A small contrastive audio-text model, trained from scratch.
Model: encoder arch vit, encoder moe top_k.
Rows from block 3 of the audio encoder of a small contrastive audio-text model, named by matrix and row number. Rows with one number within an expert belong to one neuron, the router's apart. Each number is 128 + 32 x the weight over its row's rms, rounded and kept within 0 to 255. All counts start at 0. Numbers have three digits each.
Before each expert's rows are labels from the 100 clips, of 14848, where the router gives the expert most weight on average: "lies over" is the class under the peak; "top examples" is what is common among them. Only what is clearly more common there than usual is listed. The data: synthesized solo parts of chorales (CocoChorales).
# router: router (encoder.blocks.3.mlp.router.weight, 4x256, trained with AdamW), inputs 0-127
# up: expert up (encoder.blocks.3.mlp.up, 4x512x256), inputs 0-127
# down: expert down (encoder.blocks.3.mlp.down, 4x256x512, transposed), outputs 0-127

# expert 3
lies over: G4
top examples: violin; note G4; viola; note A4
router.3:142147183178099074096082162171162149094085156091146157166075096097165131172120097164101097168158105181111114102097124150146170167093123152105177146160169082146162146096159149130114160094089102088118111129103077104139118153179106166141176168104091130143166102098124080147137087113080161120091172134157156127162162169082088144108122079086183098166094173139106160091105101147142102098157
up.0:105120182111158164152082142160157111093104129038148123116090141153088120155108082137141113135067148087147125171170153072119167107116121129151143140174157096145116156095172120183095088133123056140135125114081106129147077170128142113105080128149096190086133117138124102084150139136153126162114088124140084159142092108074155197133201186108141192165163058145102134125180167084099110179064
down.0:210153142157112099112120085085113170175120110092172218161103078171104177108112125130139114137122208142152129140139098193131108147124138094164105133101138153056130044128099123093102128175127127140063130149073111159140125149123168197130098174114105113138101106122104128182084161102131125112116080087110154121132151119134072116145085230133157163112086164147138151114167068133181086137130
up.1:126128139131064094143130104183113187111133113175095087141102074168137124135143139105183149076169144152108154118099127127135116149141117208159102105150055183174163158141081114152118109144159152165143097211169140114140106125167116054105071094152149096126180096186151178074151136136116146101114100122139077154142157107157124134132162102125163114157202091147116115130128108109087158103121
down.1:102166142201102149092113151105144159099131138089202136136161096116107128128154063158194110171107077154131099133172154120105132181101057128071140096134124159104061115171092160171164157109075158112110154116116145167144081077070156138110121086125089140124074085105063131137056107081147135124145130095140128053118102141106083086184201164090141158176126130143121163158117151112106119110123
up.2:082157147117159153145104130069118163110169175127161133147111152154098103112106116130144215129140170150093141159170089160112136116188067080153155111112181101146051162127152140118051174115140111155120138130161175154169124137116165159102037095064113133149112081144122191104021159120090104076161098197162117129063101120133110150077184113132126099097139150145136123128128110084103099092149
down.2:128118142087098155109140159097136141217125092103116121118104204186188080092083091161120194133122167107137113108083139129137176138165145124097194142132128152158194173185112082132091115133125149158132098104103151141126157094142106185155099123185199158086155173078174146199123097111153054126179141153184100128071112168102104113131145154146164090097112103066136154100146171147115114174067
up.3:107131142159090111129127152115176103122163114139142120162119110139145042143129163131087132128067138097162134097102090169203081113128117170126102124075127158127163099182169128087102166144121087122094129089138148147137159164073130141070139093180019062144119182121157095133163139100171160121074109147126080143105140185130193092123105094131107168095151087098117173175076112132076139102102
down.3:177152155124104083131132136131162171128146165099149170136095174111148089139155087138101110119100124137104141145129132089084120099115103113166107115131096128142142106186145187115143105150178112094109155154126147102114100157129153104229123090116128025099142146112102167077076182149093087103156130083094113127144099122120172093150140114165122167137195112098133092052129168121193118114112
up.4:144126099134133136097087080120055139114151119118193115056136149168157098080095135058063154125106108119156159102121092153070088163132148142135095098143137131182117162162134129074128111097186120171125134150098169149155114116144129142128097145150146061098175085180170162135139164116125110164164143135100051161093110155199088105117077154105087120108174124098107141149160117147132099110111
down.4:107074116102152099104108141106132073176138096117085138133161141117084103154139104156180135110109135114100061118116174104101152198106142075113138067098123126127099151100136168029110123172191130129096110127207174158125151085142088082086130113099148077088165141179140114139150115123108109192068172115134144140120115155124157116163116120128164068106134099058159133150129087168181126133151
up.5:183104123174100135152155150117133122144146123187096169111141189178094112109078167102107103155106144090123138154176101087185157181158102134207024095105136118111180101101191073119106175138074122138106157121094121159173107093162124207133107147163153149080115088122105067090084122152128165100175133201112176158130114087132115155123137136161172146111125161186096081151139111150175136153099
down.5:144174109152115133162110177134134114197145126156129061056132114119142166125166157118165189129157135105123167143099067158104140116097138101091193086159116192103119115138101150180139061117166089142070122176163155150107134154147105156081174150144159143164179126091113137146065147147158100171141141131163134177170171153163143151084101108113155127085123102148133107107124117075141140223148
up.6:179079115115100145131136132135158139129174103138102105101194123163123119101198125063112096115099104119124109100124114199202096156101138151122116121181141097115109158137103104122135150138147125121109166088131113078162142067146136116063107071118161100086114129156159096150145091118129180129141128112109158056164119150158106160113107128108081125194097166197155072167108183197153090115154
down.6:137098122088107071161102090078154106130140130179145097186133164100133107157127115161097129131089118094136124186149105094131083100124088182166085071125121115107146129043169107140139115171111175165091163011172165125135075136097116115129078150091140152156058106156125121134116149080103103094132098141041101092122149131122131170136103070098183098144167078123110138134139142163120119188151
up.7:106162146117157183155073171134115117105115107123201147080143118146161133148153100118103111128094123136059128117116146107138057115148110111093098092186086092065106126133115154172145069132134090127203109071090146151010115076105177091110148121098097139129086137109153112133144147131130114143152126127153136080107125182096115136184155113120100129085136152098143098094159101084116155091103
down.7:132136109123128109144101160170104050177139175131133137141079105137102122153098093112142106120182206088153124132115165102140151118072086174200101110113142133099106171149115160138124161151138120169138072162082128135152158122105149186132115124150068141149151130073141117188119147064084084147149104182163154140086162127083099136116111121138200181161138124148143111144125122170159152115113
up.8:124117078083128113163190208148090066147106113151096102133168085110093054085150144115154125170092179114147125198133074144099099131156173176183136105106127100131113195165151138148106147089078138075127157136170170133136155105090121158124077157144096150068113118142102204065137135130146156179168123155121124097101138103102144168129149043143127092158148153081091129145116126144129162168091
down.8:144135153138129121110118091088153155153132123181153116104134078154136114115137124108088152124173142143124118158130108079134153183170141094116105108105179118158117124142120086132116112190191104157066094113123104102145087065120173157152080132154116116077108137123128099123088185172112131158066099175152127150154136141144161087134094173080123153125053159156127159099135113109151144071095
up.9:086119133161125075093109122126153018098113113124100144106126077164103141156094168088125170063098143080203065128117160112080110091142101092180143103100126077162111132108158131140111106165134114141096106170132124086135085079093167076158121076132144162097198193132128108122153151094126141119134167160159072125069130039087196110094096171095125112111171158161098154165133150117132086147088
down.9:086113194159091128132108128167154088110151137141095142149126142105117065117143179176122131126128164091102114022121074124117166153130134194179099126088137137068116097148123106081131120159110105123135109100115116105113154135165086161108153101148114118142187158191077150144100080080130108135081127125109116177140154134083118170118154142164165106158088156157143116120131181148140091150109
up.10:123119134136117148182187136196105120135117104164105144021178177121100160065108135107148183103146045131112091150141105134204101105210172114072096142132141147144126089117137121140186118150111112162081154181124095113087190120154134101160135136179140086196167100158141084115156179120067115135120196127123148090074094107124104099163124082100121116137153188127139092080148122151093084071118
down.10:020110130155176073134136143158106155133075108167086114108122106128129174125131142065157095121099127162143142113128068139102116175092135132135137130123143093148088168182146046126161161167137151159117129151174075130137160108160118177209144049097116193135119189156113135146167085111108074143137087110094168101112160036155150101086107131152137148162106191120094086110109122153067169169133
up.11:123089106164118080110187104093200099127173148133079098210152095099082129113125065117113123161125152144178135167068076081149099124129076159096143144103150074132127137175108183113137162117108127128135114183134180149146149105128132115109169128175107188171098139118178155086092116105124078064115106173109153138097122139194126157061124185131082059108188079166181138160145177122115098144133
down.11:130131080142130157142118127093116121154110110110082103111140108170119131179163138116073075098160072135144143124149151132116137093177113121154161079107101148119129086131079153184223082168132180149108069135107131133145114071083128154152142145147129147158132132068149154135079164120047108130141111109059059113120100109087113138173129122086091132129157147109067139149119107108124162134084
up.12:169143078092135159116133105089110070072135134147072129151142115149090130150085130153101172091094093172110171100168184143121146141122113110152091125106106141044141129162129132130182169175134078174139202147150057130103194142159114113113147120134103116148125160127083109096114109121180170132111133183150092180153172145119211145152170138153119196102101038106184174153105048148156138096147
down.12:125125016154178170112136159143121145146093107089178136169187079095157095119156120135119118132095116136136162214198143208131184080102132131104132140106098111095158118152156092094075113079179118131134105136095119125146161149140165152121141155136080143144194112137127167142150163159132144048109114150166171077153147158156102141112127114130118129147156030115141180107181102174185109123147
up.13:169114151133149128129064117124144108090171185147138074143126184182112130111094121054148128165066156128101147084176095157147066106131093092134119153153069115187142084159129129101086144082067132132145174070203099146130097143130136129159133106112131094096096144201151129098076145096216146103100141139177191115150131158158169174057144110098093119175172119133175052171100137127162137091155
down.13:159144175118090113128096154078059106093127158147151128150156184103170139162157079085114107124138072040103113185106118179120134096121195144129145102133112134178098079086146112093164174140133192161088134155147118099059089074122112179167163108097163199117107150109081118113117096125119111048122081139170184159118127192119109155104111123097081079138150047158083137122162114114085135188141
up.14:077171121135095152143136139085106188097110161130214146172106127104107094152129148139124093122092073159079105086119187092108120150175172137120141121148054099138143152144111138143140107156139149153115090162162148152151093111067131118130071086069152072170148165180178152143131083072172130139169158085097091134107134152136182127090200165134204097124130106087093163125092175113113126124097
down.14:183124129157105153137115078130140154117113148116061157159062148083157189113117080146127120182070145093147118144155148127126161083049179158180137091127139141160114181197131137149182077117144109160195143107134054118177164093189118160123140150103107170173113141068101137152087100148187149142129124132147102131145182106186146115169088157103092132082161114137123079182104122117091120132102
up.15:168150135097093122091169112136055148090159192183128130109174053148161116137128130089114132118080092156136130157166149160135140146130086110081086077129089094104209169126133178123146129111138127131098057121126160129180132141177086142164098107130114098153104163161106143104121119083146147164132102113106173161134128147162177145153125101156108202099130104094141084136119125116103142142091
down.15:153110129105139113109146087114131037139127140116120133179096168111158138085125064119109148169131116092156075109184118115171211129119147151174144120143123097195120116100164166178139160154087121144111145117125164117097195148110107197146162186116106112149074078139096106162123101116138112098097153122156133141119181143113121091133075135122148187159109108169182123127136117119117103121135

# expert 2
lies over: D#5; C#5
top examples: note C#5; note D#5; trumpet
router.2:141137164167110075097076162170169161100102174090154161173092106093168133163152095171092116169156089178117117095097111155148172163090127139108172147161161113162164144105162153131114156085087096088130092121090089104148130144157106141159163163097079116138170094102132079156134089139094167122082147136168155150153172162083084172087115073079158089165094166145104180078102109122125093090155
up.0:153158113136158163071122067129108063133221083151069130177156125118207120125140174085093163059112174122086091128111124120098105097076133101109143083100096083140190146106123170175149117135101106149108155097097136112098144147168105139142115111152181090134145124126107149114139154147169072107179160125193081132118072111098110196100115156154101159116108158112163110177136124121093143119129
down.0:133149145134132162095143136132112102163119085066088194159106149051192119110139179092128157138170111098163125143102162084095122146088084146184095141125121164099114095120096089117108104126180147119124078105133076080093148134121104161195104145121069174155143119075130138118154111062132161133188166126124122108161125134115094101166114143183067100108175115101074115110122152132156153103142
up.1:162125125087127126205103132080127065093094151160098124152063124120104167147094137147195127102173157083155125192106191115143146123124108123104076107128117118168140099164109120144094119160125150096159100052154094138178105131104124103179137138118130142051210099117110124188069165096124150137120119159068164096132149132079100119085166208161157094141120164106133154029089075193142075129097
down.1:151179158153127080095126161151144120154085126114133151142136090070163185150092100146177143148168110128139107136107170148090086067176119131146096139102121175128122116070177157173148111178117124121079160147087133117117112159111205113060161091087107061135177106137148131120088141158083125087080143090148135129101142107168149149116091102123122163110109132098089126119171121137110082130097
up.2:167146115118154078158151133115100170124176119124158142097138088096119130143093169219179123077098152068132145123164109072151080153081110127139082033157160177115113153192097098136128106132127135112187137122137124143126176178150124092083107165139118143112124167128114126178156093069143154103156099089118098111145116075166155054134126126131127133121137110151172126158173167166108144131098
down.2:109164173115070140132142162154150111127165106122138146194088153155118081081154113156112100105111083075217103102128030084128164112124140077155092130133166153179127108117134115150074159158139144171109106110137159128113136105135097185178097154067128159096150194197111104132142108114172109119111090148109090133174119131165127129097127151108084141153164142136086064128115197151181092177132
up.3:060057093134117078174155124129156146114135139155144136144125132113137108148121151138143107154101168117150169114161128130173102118129142097132102172115149124050128115107181156116122150120083141094079136115124144091083143130137122156024162116101168067109090096159110114187149099168098121151147124115144053091110085144162128094073103185186106130118098139149116192140169143078134136121145
down.3:103150137150139141186085129068088169170074178111087122116146186134177150142132202165146108135120130124143206124076094143120108087117162111163157120082157128163167107081150166119099202120161086136127102129144082112156120154153112141136110071130111098173129111134142097136169068166181168109084138149164127122132069088128144135174076177140127080082143154152123092135127122142124194088194
up.4:185123135081140112127123121136099108081163180127087103140043172127075036201173251162114146112130108160156127099115126136138084100135159108118184064108109149116114199112099120118100096123155150095144122168127118128144121118113140109155114100149166152096129053189111125129168127115083119092108126120165129138127147128157174086132070109126165152129118130104110131104116128154127127118159
down.4:165145146168112098170094131162102126158126142154198105138135095087147117148138104126132127109133079111135126085109165088149109122139134121096106106106129127149138069083112082143121124174135151149082144121085139118182093173095051115099079177131126100178159163158196082158119127109133092178085114142117148099049085112102107177123111144129123167167153120148142116136115052097174124139135
up.5:134130200148160138183125089113109102178150191161128133104164076154081150080117180108124078130066135104154174143131162148092117125119165091149166150084172118194125105173144123138135148155096183127142188229114161163093130169140117106161088077096164100109140205142114142146192158064075129140130119147168132100093144151045162117088131120163122103141102089083129133140120139117114194138157
down.5:072132138185141138086147127109148174140170139173156116125117153131137115137178111138100129114142154139188147136113215138119212148177115099115144088097142141101163132096082158161179141106150195136128152081130132149153119141101089112106133139054139116064085104158093093152129136106152102115109168095155154162081153008110119148095108136137076133100122080136053118142159169142197152099122
up.6:141142120144131151084129142143111074110152129105107109128130148133154069169152119131151091110066171116116120174154112102102114069152096147156103090104172115151143202100142139093144156187123074115114206103155184096074143071126093108134174116124064167076125117097104143113084059162146134137139128138136153114119105100108083118166125146152094091079174082185196162090175102137132144117109
down.6:118132146168097142123147124177240105163138084110140130133135089142127201111129148100063115084101121130141120083145126106152058140117148154115106176144112154173129198122104106161135095130132124122086116103170122156156194167130110126077098153171128161101125108151155115115124108105150147146096101123153159174074142136192118144120087120151150139085094147129147137152159072146118136128130
up.7:149152104115137057084164110138093089129099122156087136177158133132120080159122150138111154096134124153116110087172132133128109125142132057169111134168119118177158178131159111107159208124129109185134142147128131157133103160178185118141103048128148125107098133093110139080139098149157122128102140110091092085139037119168094186077085144185094186164101112122139125128142090131165178066135
down.7:184127139141163151137182147094124169069168120136194143127109165152138133144185143160129141149103129124111149138165126119147144075149114155176115168166188100155118120142198136151149090178099135159157095170080147107116129090129158103086089113112051140127168149108059162154115109122136145111158082085113151083113128119104211113197137085079101120143231174123104107132129121113094190067072
up.8:184142049104081099154104130101095069120142096091137075140142164177122130158100117122141108119030136110135121102130165124154131124178155134141136117143120054101132110047129101122135129158103176165089135119183113090123085146114140120133156100174184091104063151144137091096117131152135173124104123151167177207135118151120100071110153201121105146078099130131062083106127111140117159086124
down.8:095104123121108154119111152036118132125091099131120132115117117143122111127192127200159055086165124084063122117133073178105116163107080142149122107138158107153175130127163092095118166121088098069131152106156181163104123139111145107152122154132133163158149148159097168129090172117155129184175133167117153152106139066112111099161132167138127146144122140121135146113059156111163129136125
up.9:153133107075176132170185111071115190138142125164096111169162121121114085145121144141147173131170126120096095134073171127133157114112142149144119150116133094087052119165146150119153126154148054138116123105117124106078073124187108130130084123159140094088115149104094117133091122112158133144048123116163075132150121190184157181152140104141090135119103097093122110086192098149115130078090
down.9:148132139105118126133094098125162077125159091141169147164098084154112118119116105101118112087129111110100045167112103097104159095075171138148144084176135084167105134162091115136174147091137175131140091160188140154151204147138137105144122101155153146111081198125064127171095117071184116112218133115068091094136104109087162136130081135168144100078138079120108181082099167181147094159126
up.10:100118175141120123172164136142140143179124170140170093160138098179099038091122123085106104132166150133149163109150122100137157102093168098117103100106142047068107182137080096186127117163172135209143134161137177143123083102114170146125137120137138138128066093189157152133137132176115088128092090089144101166144110145096115158126080153104114145100067094131173147121195141111153138097143
down.10:142083150117165111084089137144152101110109142139158174120142106162108114181131143108146109124115129124200133113130132130171062121089136096149090097096124101144124175042068109114127147087078197147100104104133169145149098123133106135104188119142132177201106146054155109146166177176072085123118096105140168143158121108122158164179121144146126134141050091094096091188106142095107150097095
up.11:074119119113169110133138111112121141127150129144152076112123146110122089106141170049079080128190095106040150107100096178091113144134168124105142151092123138142119124139151173143081104165082137170128164187094085127145125162144129104175114081155065075150165070126147152092127126159149105078107140078165141148167162120162066111207185161126138117130083155104154084111099085134113148110144
down.11:139176178112121106135203169192139128112113067098099172075080128090086139128141123110073150130116081124097164151189170149119140148173129115101105121111110090147105204119076163206132145104105156186182074085101108107145164113126093172129118141092140107098124187146097112126168126124129130110163143162122135124175158143102115146101104112112112082149149140134196123143162098145166134097099
up.12:141121126135097091120192095105123137081103143143099106178146193151122101102184157121142101137119126130093065113140122109148166099104119102139095127151103124136104108111106098143162137074134137130138148156154129124066161113184133073134157098116072147122094146099113133142141080099129105107151111142161104049147132146090120092122148123213198141102169201195148130140099103076114131154086
down.12:086145085073106123095123061114160117137107136092117171143132151104188105108142144115158055144117068137148138126110135101163161160139126127167132207152090162166227149164105141146113130119191181096101137100109111160129155129133099098164178118098108050121144113149149051133119106081163077090107107090144124089152127132137089135172146118165136109098126144156160142098092094153147133153211
up.13:126101123118112136090104220059082152156112112159060129156154114137100126126107098097202154168158099153131118122195176122118118070135160142065164107108163131096122080123109171138117117126106135123111151180189124101095160153169114199148119127185141170151137160106144082128141132168162158121141122061089112139117130074150155197148138154080197137121157147127095110159128147096145124118113
down.13:187116194169090164141165104135170132145102146127122099175118088142157201138035216093143142137130139093152112133124084093169172105119136069149123128137100094149139073093126117113144161140130152114110108136169112115116080131138049178120129128169127096118085160107117131165148130228097121068094101105106154128099124136160161079028163129124111131143099185125123132151182128127126119085148
up.14:123110134118127183177095152126128145146159151121108069111139180138163194071088101118192188164126142104120130103183152176116192178115190116102087088148077144143114154120131145114167088117137124129097122099129107106148158158030162107171130117093128136143145105094088143126137162163122101099114147098105101021085099144099091102163076063151075071131163115142121190119126163126093157141114
down.14:142114170174107149158144148181105149120085152170121151059083105134141101102118100131147076113099098163127101139102171164146158149242113135109107117164170090089139132132104144054172112146136062102159139114115173113142143145119131135157122116136099169123155132137173078114139130196152080095120119184156122144119134145173148068123166125073112060057133161133130124126154185135093096070145
up.15:154094134134137113148176131106141149161150126077167080122111065072186148133119214196140033172119114113141153174148157068070121140124099088140130098065142152145105149160107162082107105132119123160104141198158160136153124183084106129096102075132134101124129122150115215124120134123118116149104144126132129130095138059117084112161069103108081107174164151106105103152083155142103099225096
down.15:142122153191141171163129094155112112105146054181133146102117102149115120117161141130092098132141100091120137116077116110105132101121079119158129125159103137163128180105136160106113102081089152129080109083110159115172084176115169083140149054162128118123177080091101109087095171121115129187081077112094098169119119091132134151101073148091154108112129140104101108126213141126091081137175

# expert 1
lies over: F#3
top examples: bassoon; note F#3; note G3; note A3
router.1:129136157169099077086080154171165153089104149086140167165095117078169143183146081152090091161143080172097119102100149167143175171110127134104172149166166103142172136091148151112100157090088100095129103086105096094142114142174100154140170179104087136129170102106121077155112080131096162125093173144144147158161163167083083170132127094091178089153126158138094182083100111140134093076167
up.0:111122093187148127159112103099036127149133089123123159184106112129106109115130087117176136121099155150103140107091143137222118119097129026135102106097121144206107137150084085062127100102120082119122171144104144108115125130117127076129140036080170196126138059162058108123113136161094135123100114083120132161120164165074157140141141091105126145147112098103130193099158110145148142098132
down.0:103052160073125146089142125100165183081152145142108094089170157148152147130086133150071115213138136113159151114160111143136117208111110150158105077151168155160182124156129095138123158157130121102093081134149193084132101172173134147094131126089116135183150081096125139149076080161147152136125149144153128169097200103123117161113113082128141223094083120057106138160121069123160083124179
up.1:133170139072181119133167057117131155170117142174094130116130135136147168163145173135143094121132127164088157081124143105153111164160189071161118143131065148092110161173125164152090150124152097113177152105092084124075088167099112164151119110198088172106162019160128146124158202105115078053170158143165157172165131098085120119175133131088161125109123186091154129119116141081083070149102
down.1:125107142118142128108152108105093186172179125122102116076163113108086156153170090176137124152127106134117239108162110120154137139172120146220037129034153142101178139153093076100082190159095087120071150132168096120134127119145165130148084158142148137055066116115110128169113189146143112185102134133175099100169071181135152108061165137087145204092105092093140100092113110112123135126120
up.2:201152089133124139166147147114144067116164130154149130116151097168112193124059132096086188069206143148169102104125122122180139104107116096103124152093118156122124157112123194097139112076178144094122109128125132156135106136109153094118125089141139134163097129097099077199120112166147121087165150108117122178137169091115077120078161131129130153148184155101124121184143133123127115167123
down.2:148126128129150154138143138100115127126108094153158069241104089163192169067156110167120098134192100117152148088083162191060086145077137063124169152135116124112060195140116177100146149107137156165130144156093142165136058081135051153128104119139094114090117126142157206135127154110085166131135097104128141126102107069142151104142107105134093116143153152126110164115055136117115106146123
up.3:127093093032146104130111138078115054096156107175086125130152093106088155141109128142138060108112124086159132103104143180157114099158134137183101124159080087141169114125133171175109103183135089123060143139104117123119021180132138088136072082099104122175144163148104113153146112125110072090077099175169108161083110165114122154146096116110141127128067116151106052154087092041155137129111
down.3:067125132133153174153132082117114124093086124114168093129107064109125163124179166117154087122112102060120108148138177169176165155098135064151053031123151122153140098140108185178167125118148100117082081089178161160144117113112109137110185105156126126142118135103151143125199077118139082138133085095098112112145079147116084107089152080147132117149126127095151093121116117156165161112121
up.4:144035141076144142123181111122126147149167137152163136102105112146187140142102146135151135092119105171186138176129130162113059113135091158107113150205054080113159151173109116163117126126143118084102137135162099100138107081144144090101070154134154112103135103148130127116138116107099174163116144121181134087097149154166206141142114137137140138091123149126098104101112109088162112088136
down.4:119074104193081184126106118146096178134158164144127120091109130097169101070150118175086092138130145106145091169109163142139129139138115108085097127103118154095098137124122073132123138147114126091090096167126103165134077114162099108080076088118193139079067169136120102108053165086173191173090157130092107072109083163060125163110179128144168154157133129056109128111100143117102157079158
up.5:097141123181166165141100143119128145157137078194142156075110157143161108095103139174100211178120157076099158087139071162114169104166124129132109104094097143134081102158141132135154133118135125165139117159156093151145117131115155100091140122105141062182098108132073123184128119108075104077112111111118165054135145119101148171114110123096160163141131149105199071109139155137141112136149
down.5:144173093156138134080125103195136107166136102139128095115124054105131101109139087114167081103098080180093098095081104129092107144134140156193101112143082124144139198134116123153177138164120165083133168113102109129155109178162192145166110114121149184085108063093157191080074139068129181120128144156122140211154100079137134171136142088126130126165145194091139115135129124137069105147134
up.6:087073152146102130126128086123110123106106150092064132097145067064066144138085176097106170153146163184153144089083192098139086190077137112134141098147100137131098111079089132156136068152116107124186131166093109068172149151151182090164099105125088152118113181208122142197126098133094091141131145114137116097067082129104095148126100111166059104144133155172146168148146135149092132144134
down.6:125112144198056131088116162083145129112139190161145190187115218119165063116105098188055094162096157159089177118085079117112139093102129123125177136141096116139093087174082157141059159136109147135154073119143124076150147144031086176103139092139126112145086113084107130095157090137159149173173108064189181105139159085108110090165183100124162154130086142147130170128150082156133160153135
up.7:149134131139120131137178119193111174153071086099207139175176110130093148118075158068142139081138159130093130163140161103119106146155139060142143139122110088179189181148107152133121117132155088120076128142122154100121156125070088102134142117211098081136159116188129122137156154143137157108141122111109093145146125138170159097152123069147140201097160155087172113132101124134165179153114
down.7:139114102055091126193153110132088109084110165201154192187159104113128153098166118144123074072156136123098131166121167112122114174125072109111179121104136131097119077088094134109188159078139126170136133167097133089100122084142045145113125167108084140156087165102121072114131094100115102147129111034108107106126159122130136113109136118110105108125153114160132097139162120089165108197140
up.8:220175108139105095140161142138138180114105129172148154122066132152144122118077149086131123146136162147180162109092173125146085140149107072083096100164079165155098125071098090107095076091122122143132126122134055181090176137152155100169157121114098149104071070130114163146155147116080077146117132137114115083109117071135117132141121075195135091154112163145121125108091075100131067187113
down.8:111155199143124180198170115127091126098138171085074151107098148160100125158135114129147098123086138155098127091125150094112175140124154113126119196118118172165087106120116177157121132091114123136214160162086141149107108174128150113146119172122144136131148169071098117187133147052155082079097067132106142084115117140167138136160083155133144127086143100179131182212111097129117123100099
up.9:085119110089168155088162105115135085080156092094136110161110114060123105125058167118127085100133087100147096112145093068135147143136104184117089067115168112088165037165111101181169115140067145207125102079165136158105108124186158091093134092111134198123104105100112069156118126128138143133123131133130139080129127116115089131136083093124134150154146166098135123126126155128151132126130
down.9:069128173118129076129124147114131156123117104141112158129113165127144128131122143154153144061165158143073148114155086111101063082158117110075128164169156086155122137114134093099076163141157201072111107121066178127110175133172191081120185116191111137144097088162061150115188056118126129119126152125153146086138112141149125149122150106090128134093121105117101134096175087167125105152170
up.10:138173160078102149145157150177150086177168159125117141157123138131087140119144148130193174078136155138108159154162137152082142056151094159091171111095141102109192125155168089208175174164137166103124099135126109117171153117126169180121098148192128151083180128165076135183154110134099138073164115151118159158147110111075150083097179100148178163108094143088121100120112111145102153132141
down.10:184112121125143125093072149188126158161132137136084109102106122105117160157118202121140093154152122146156090116089119101138055135186099184157141138110090106101167150155149067148090167121132104095145117172101118157125206206169117155132086197076111150170155115122080129134149109089144103140077189118130105146085152125099160156108109111088113092111143177122091134088116180122148161119151
up.11:065158115121165171154108135142114137137154086090189164100189157107133162048128101129110099120077133110116071165145106132131137073143091157137159149085125108101131117140122111106138146161167117136152146132140151149187139120114130139152109152136134142091169115094146186151125178081173136199130118122111109145126162130076183149161101094108149115099153158188107168103148151047123162149123
down.11:114137085122115117103036116049180166114113114127127105132100139128129124142146157116146190166141118030142146140088164112163140082106165165160089150184132175206177142119140120085112167170128088077141140208114093097155147148108049096096143126121128097070097089130137150134160133146174104131156132156094091129087162114120134109090016120106130111149089120131184111182099126114108088176110
up.12:122119122141130121123097138132122106156125135143120127140113094156131113144118159117091120067160173150073111129132158079104093119125139113114174138221101119159116105080108142130121117168167086166114159177047169155090124091133176146115073158153108110104150135124178135170123107114157156089132116117185090112054132113127139120076169191158174152134103167108126100176149088129132088174109
down.12:142115134142146137087114156110154177099162114115066091112144106145085180123181088171161073118071115166135127152136168137153139156134113123136155115157142185074136108147117145110127129102170062143130158149090110101085139088122177203082092132099053088129164136159142127116144072060107135106156156088099096143172101113138140119099120121050130106099141141126076105145168035142053157134123
up.13:085177148096117147109062177094151166086086078125094137122100088151137064163166133148155098158120157107131144169132169142157093142126132141182120132092083110107111126160124120091147106143161110128104178139156141099148088126124137084139117082191089144104133105131147132149133177129176164134171093120179091113117117125078102145135140096146117095150137108166163156127204147083133090211136
down.13:140140164153106180130093076156158203136062124141118120120143077168135121138095129127102178176087170132165105148121156146127161166087111133129092111148138105096164183096129104128069165117177155133140149124101126144131114178087125099083135128198116122138099138120114148120105095160147191077083164120161154187101169098123121135184170062155080095154197149148067125092169118138153100173159
up.14:130161138134160209165103113119125098146145099129121076117124034088115172099124138141060169090122156080129162136138123151069102078146167093048083141141122138133132121096168112111149117144108127099074117092138104132119123124106175132090084100111075128067161151173133126150179139127098126138134063138074136156136122177104167112166151158053128150073079088147129143094100120151152161100047
down.14:150133145139129140112073159135088166114085088076082164150143103084155138086137096181154102150072105195116160142117127128086103134110090096178158169136125152167157168090139057124102186172166133081128182149124115087106117127105110218147117146139135190149101103124104178140151072179139124160117141128104196118151100089164106118121183129125068094164139133099138094178099135202111129126168
up.15:158168097138176134152137127119129191097141080120117149129049116094127106154060077141075121112142071094116121111154144156121111130074158158115110169171135101124120057124153169154068068145122122105092104091139165092122143123112129138151057040128144055146106078166125175101115171136110140143177125154063087177139111189138088154094157141156135180108097108155189119100108168046108123133096
down.15:111072147151127151103076104124094070152156111138138099165133119123103129128149189095062105112122134122104107080122152105124147106145068131135126109109115067106106159181068132070134160116144153111167145200123176136085125248149151163173101140133072121078145138180174176150130083219093074130113158153183100151146080169108178119092188126193105145134150107118163118136120114140136179143150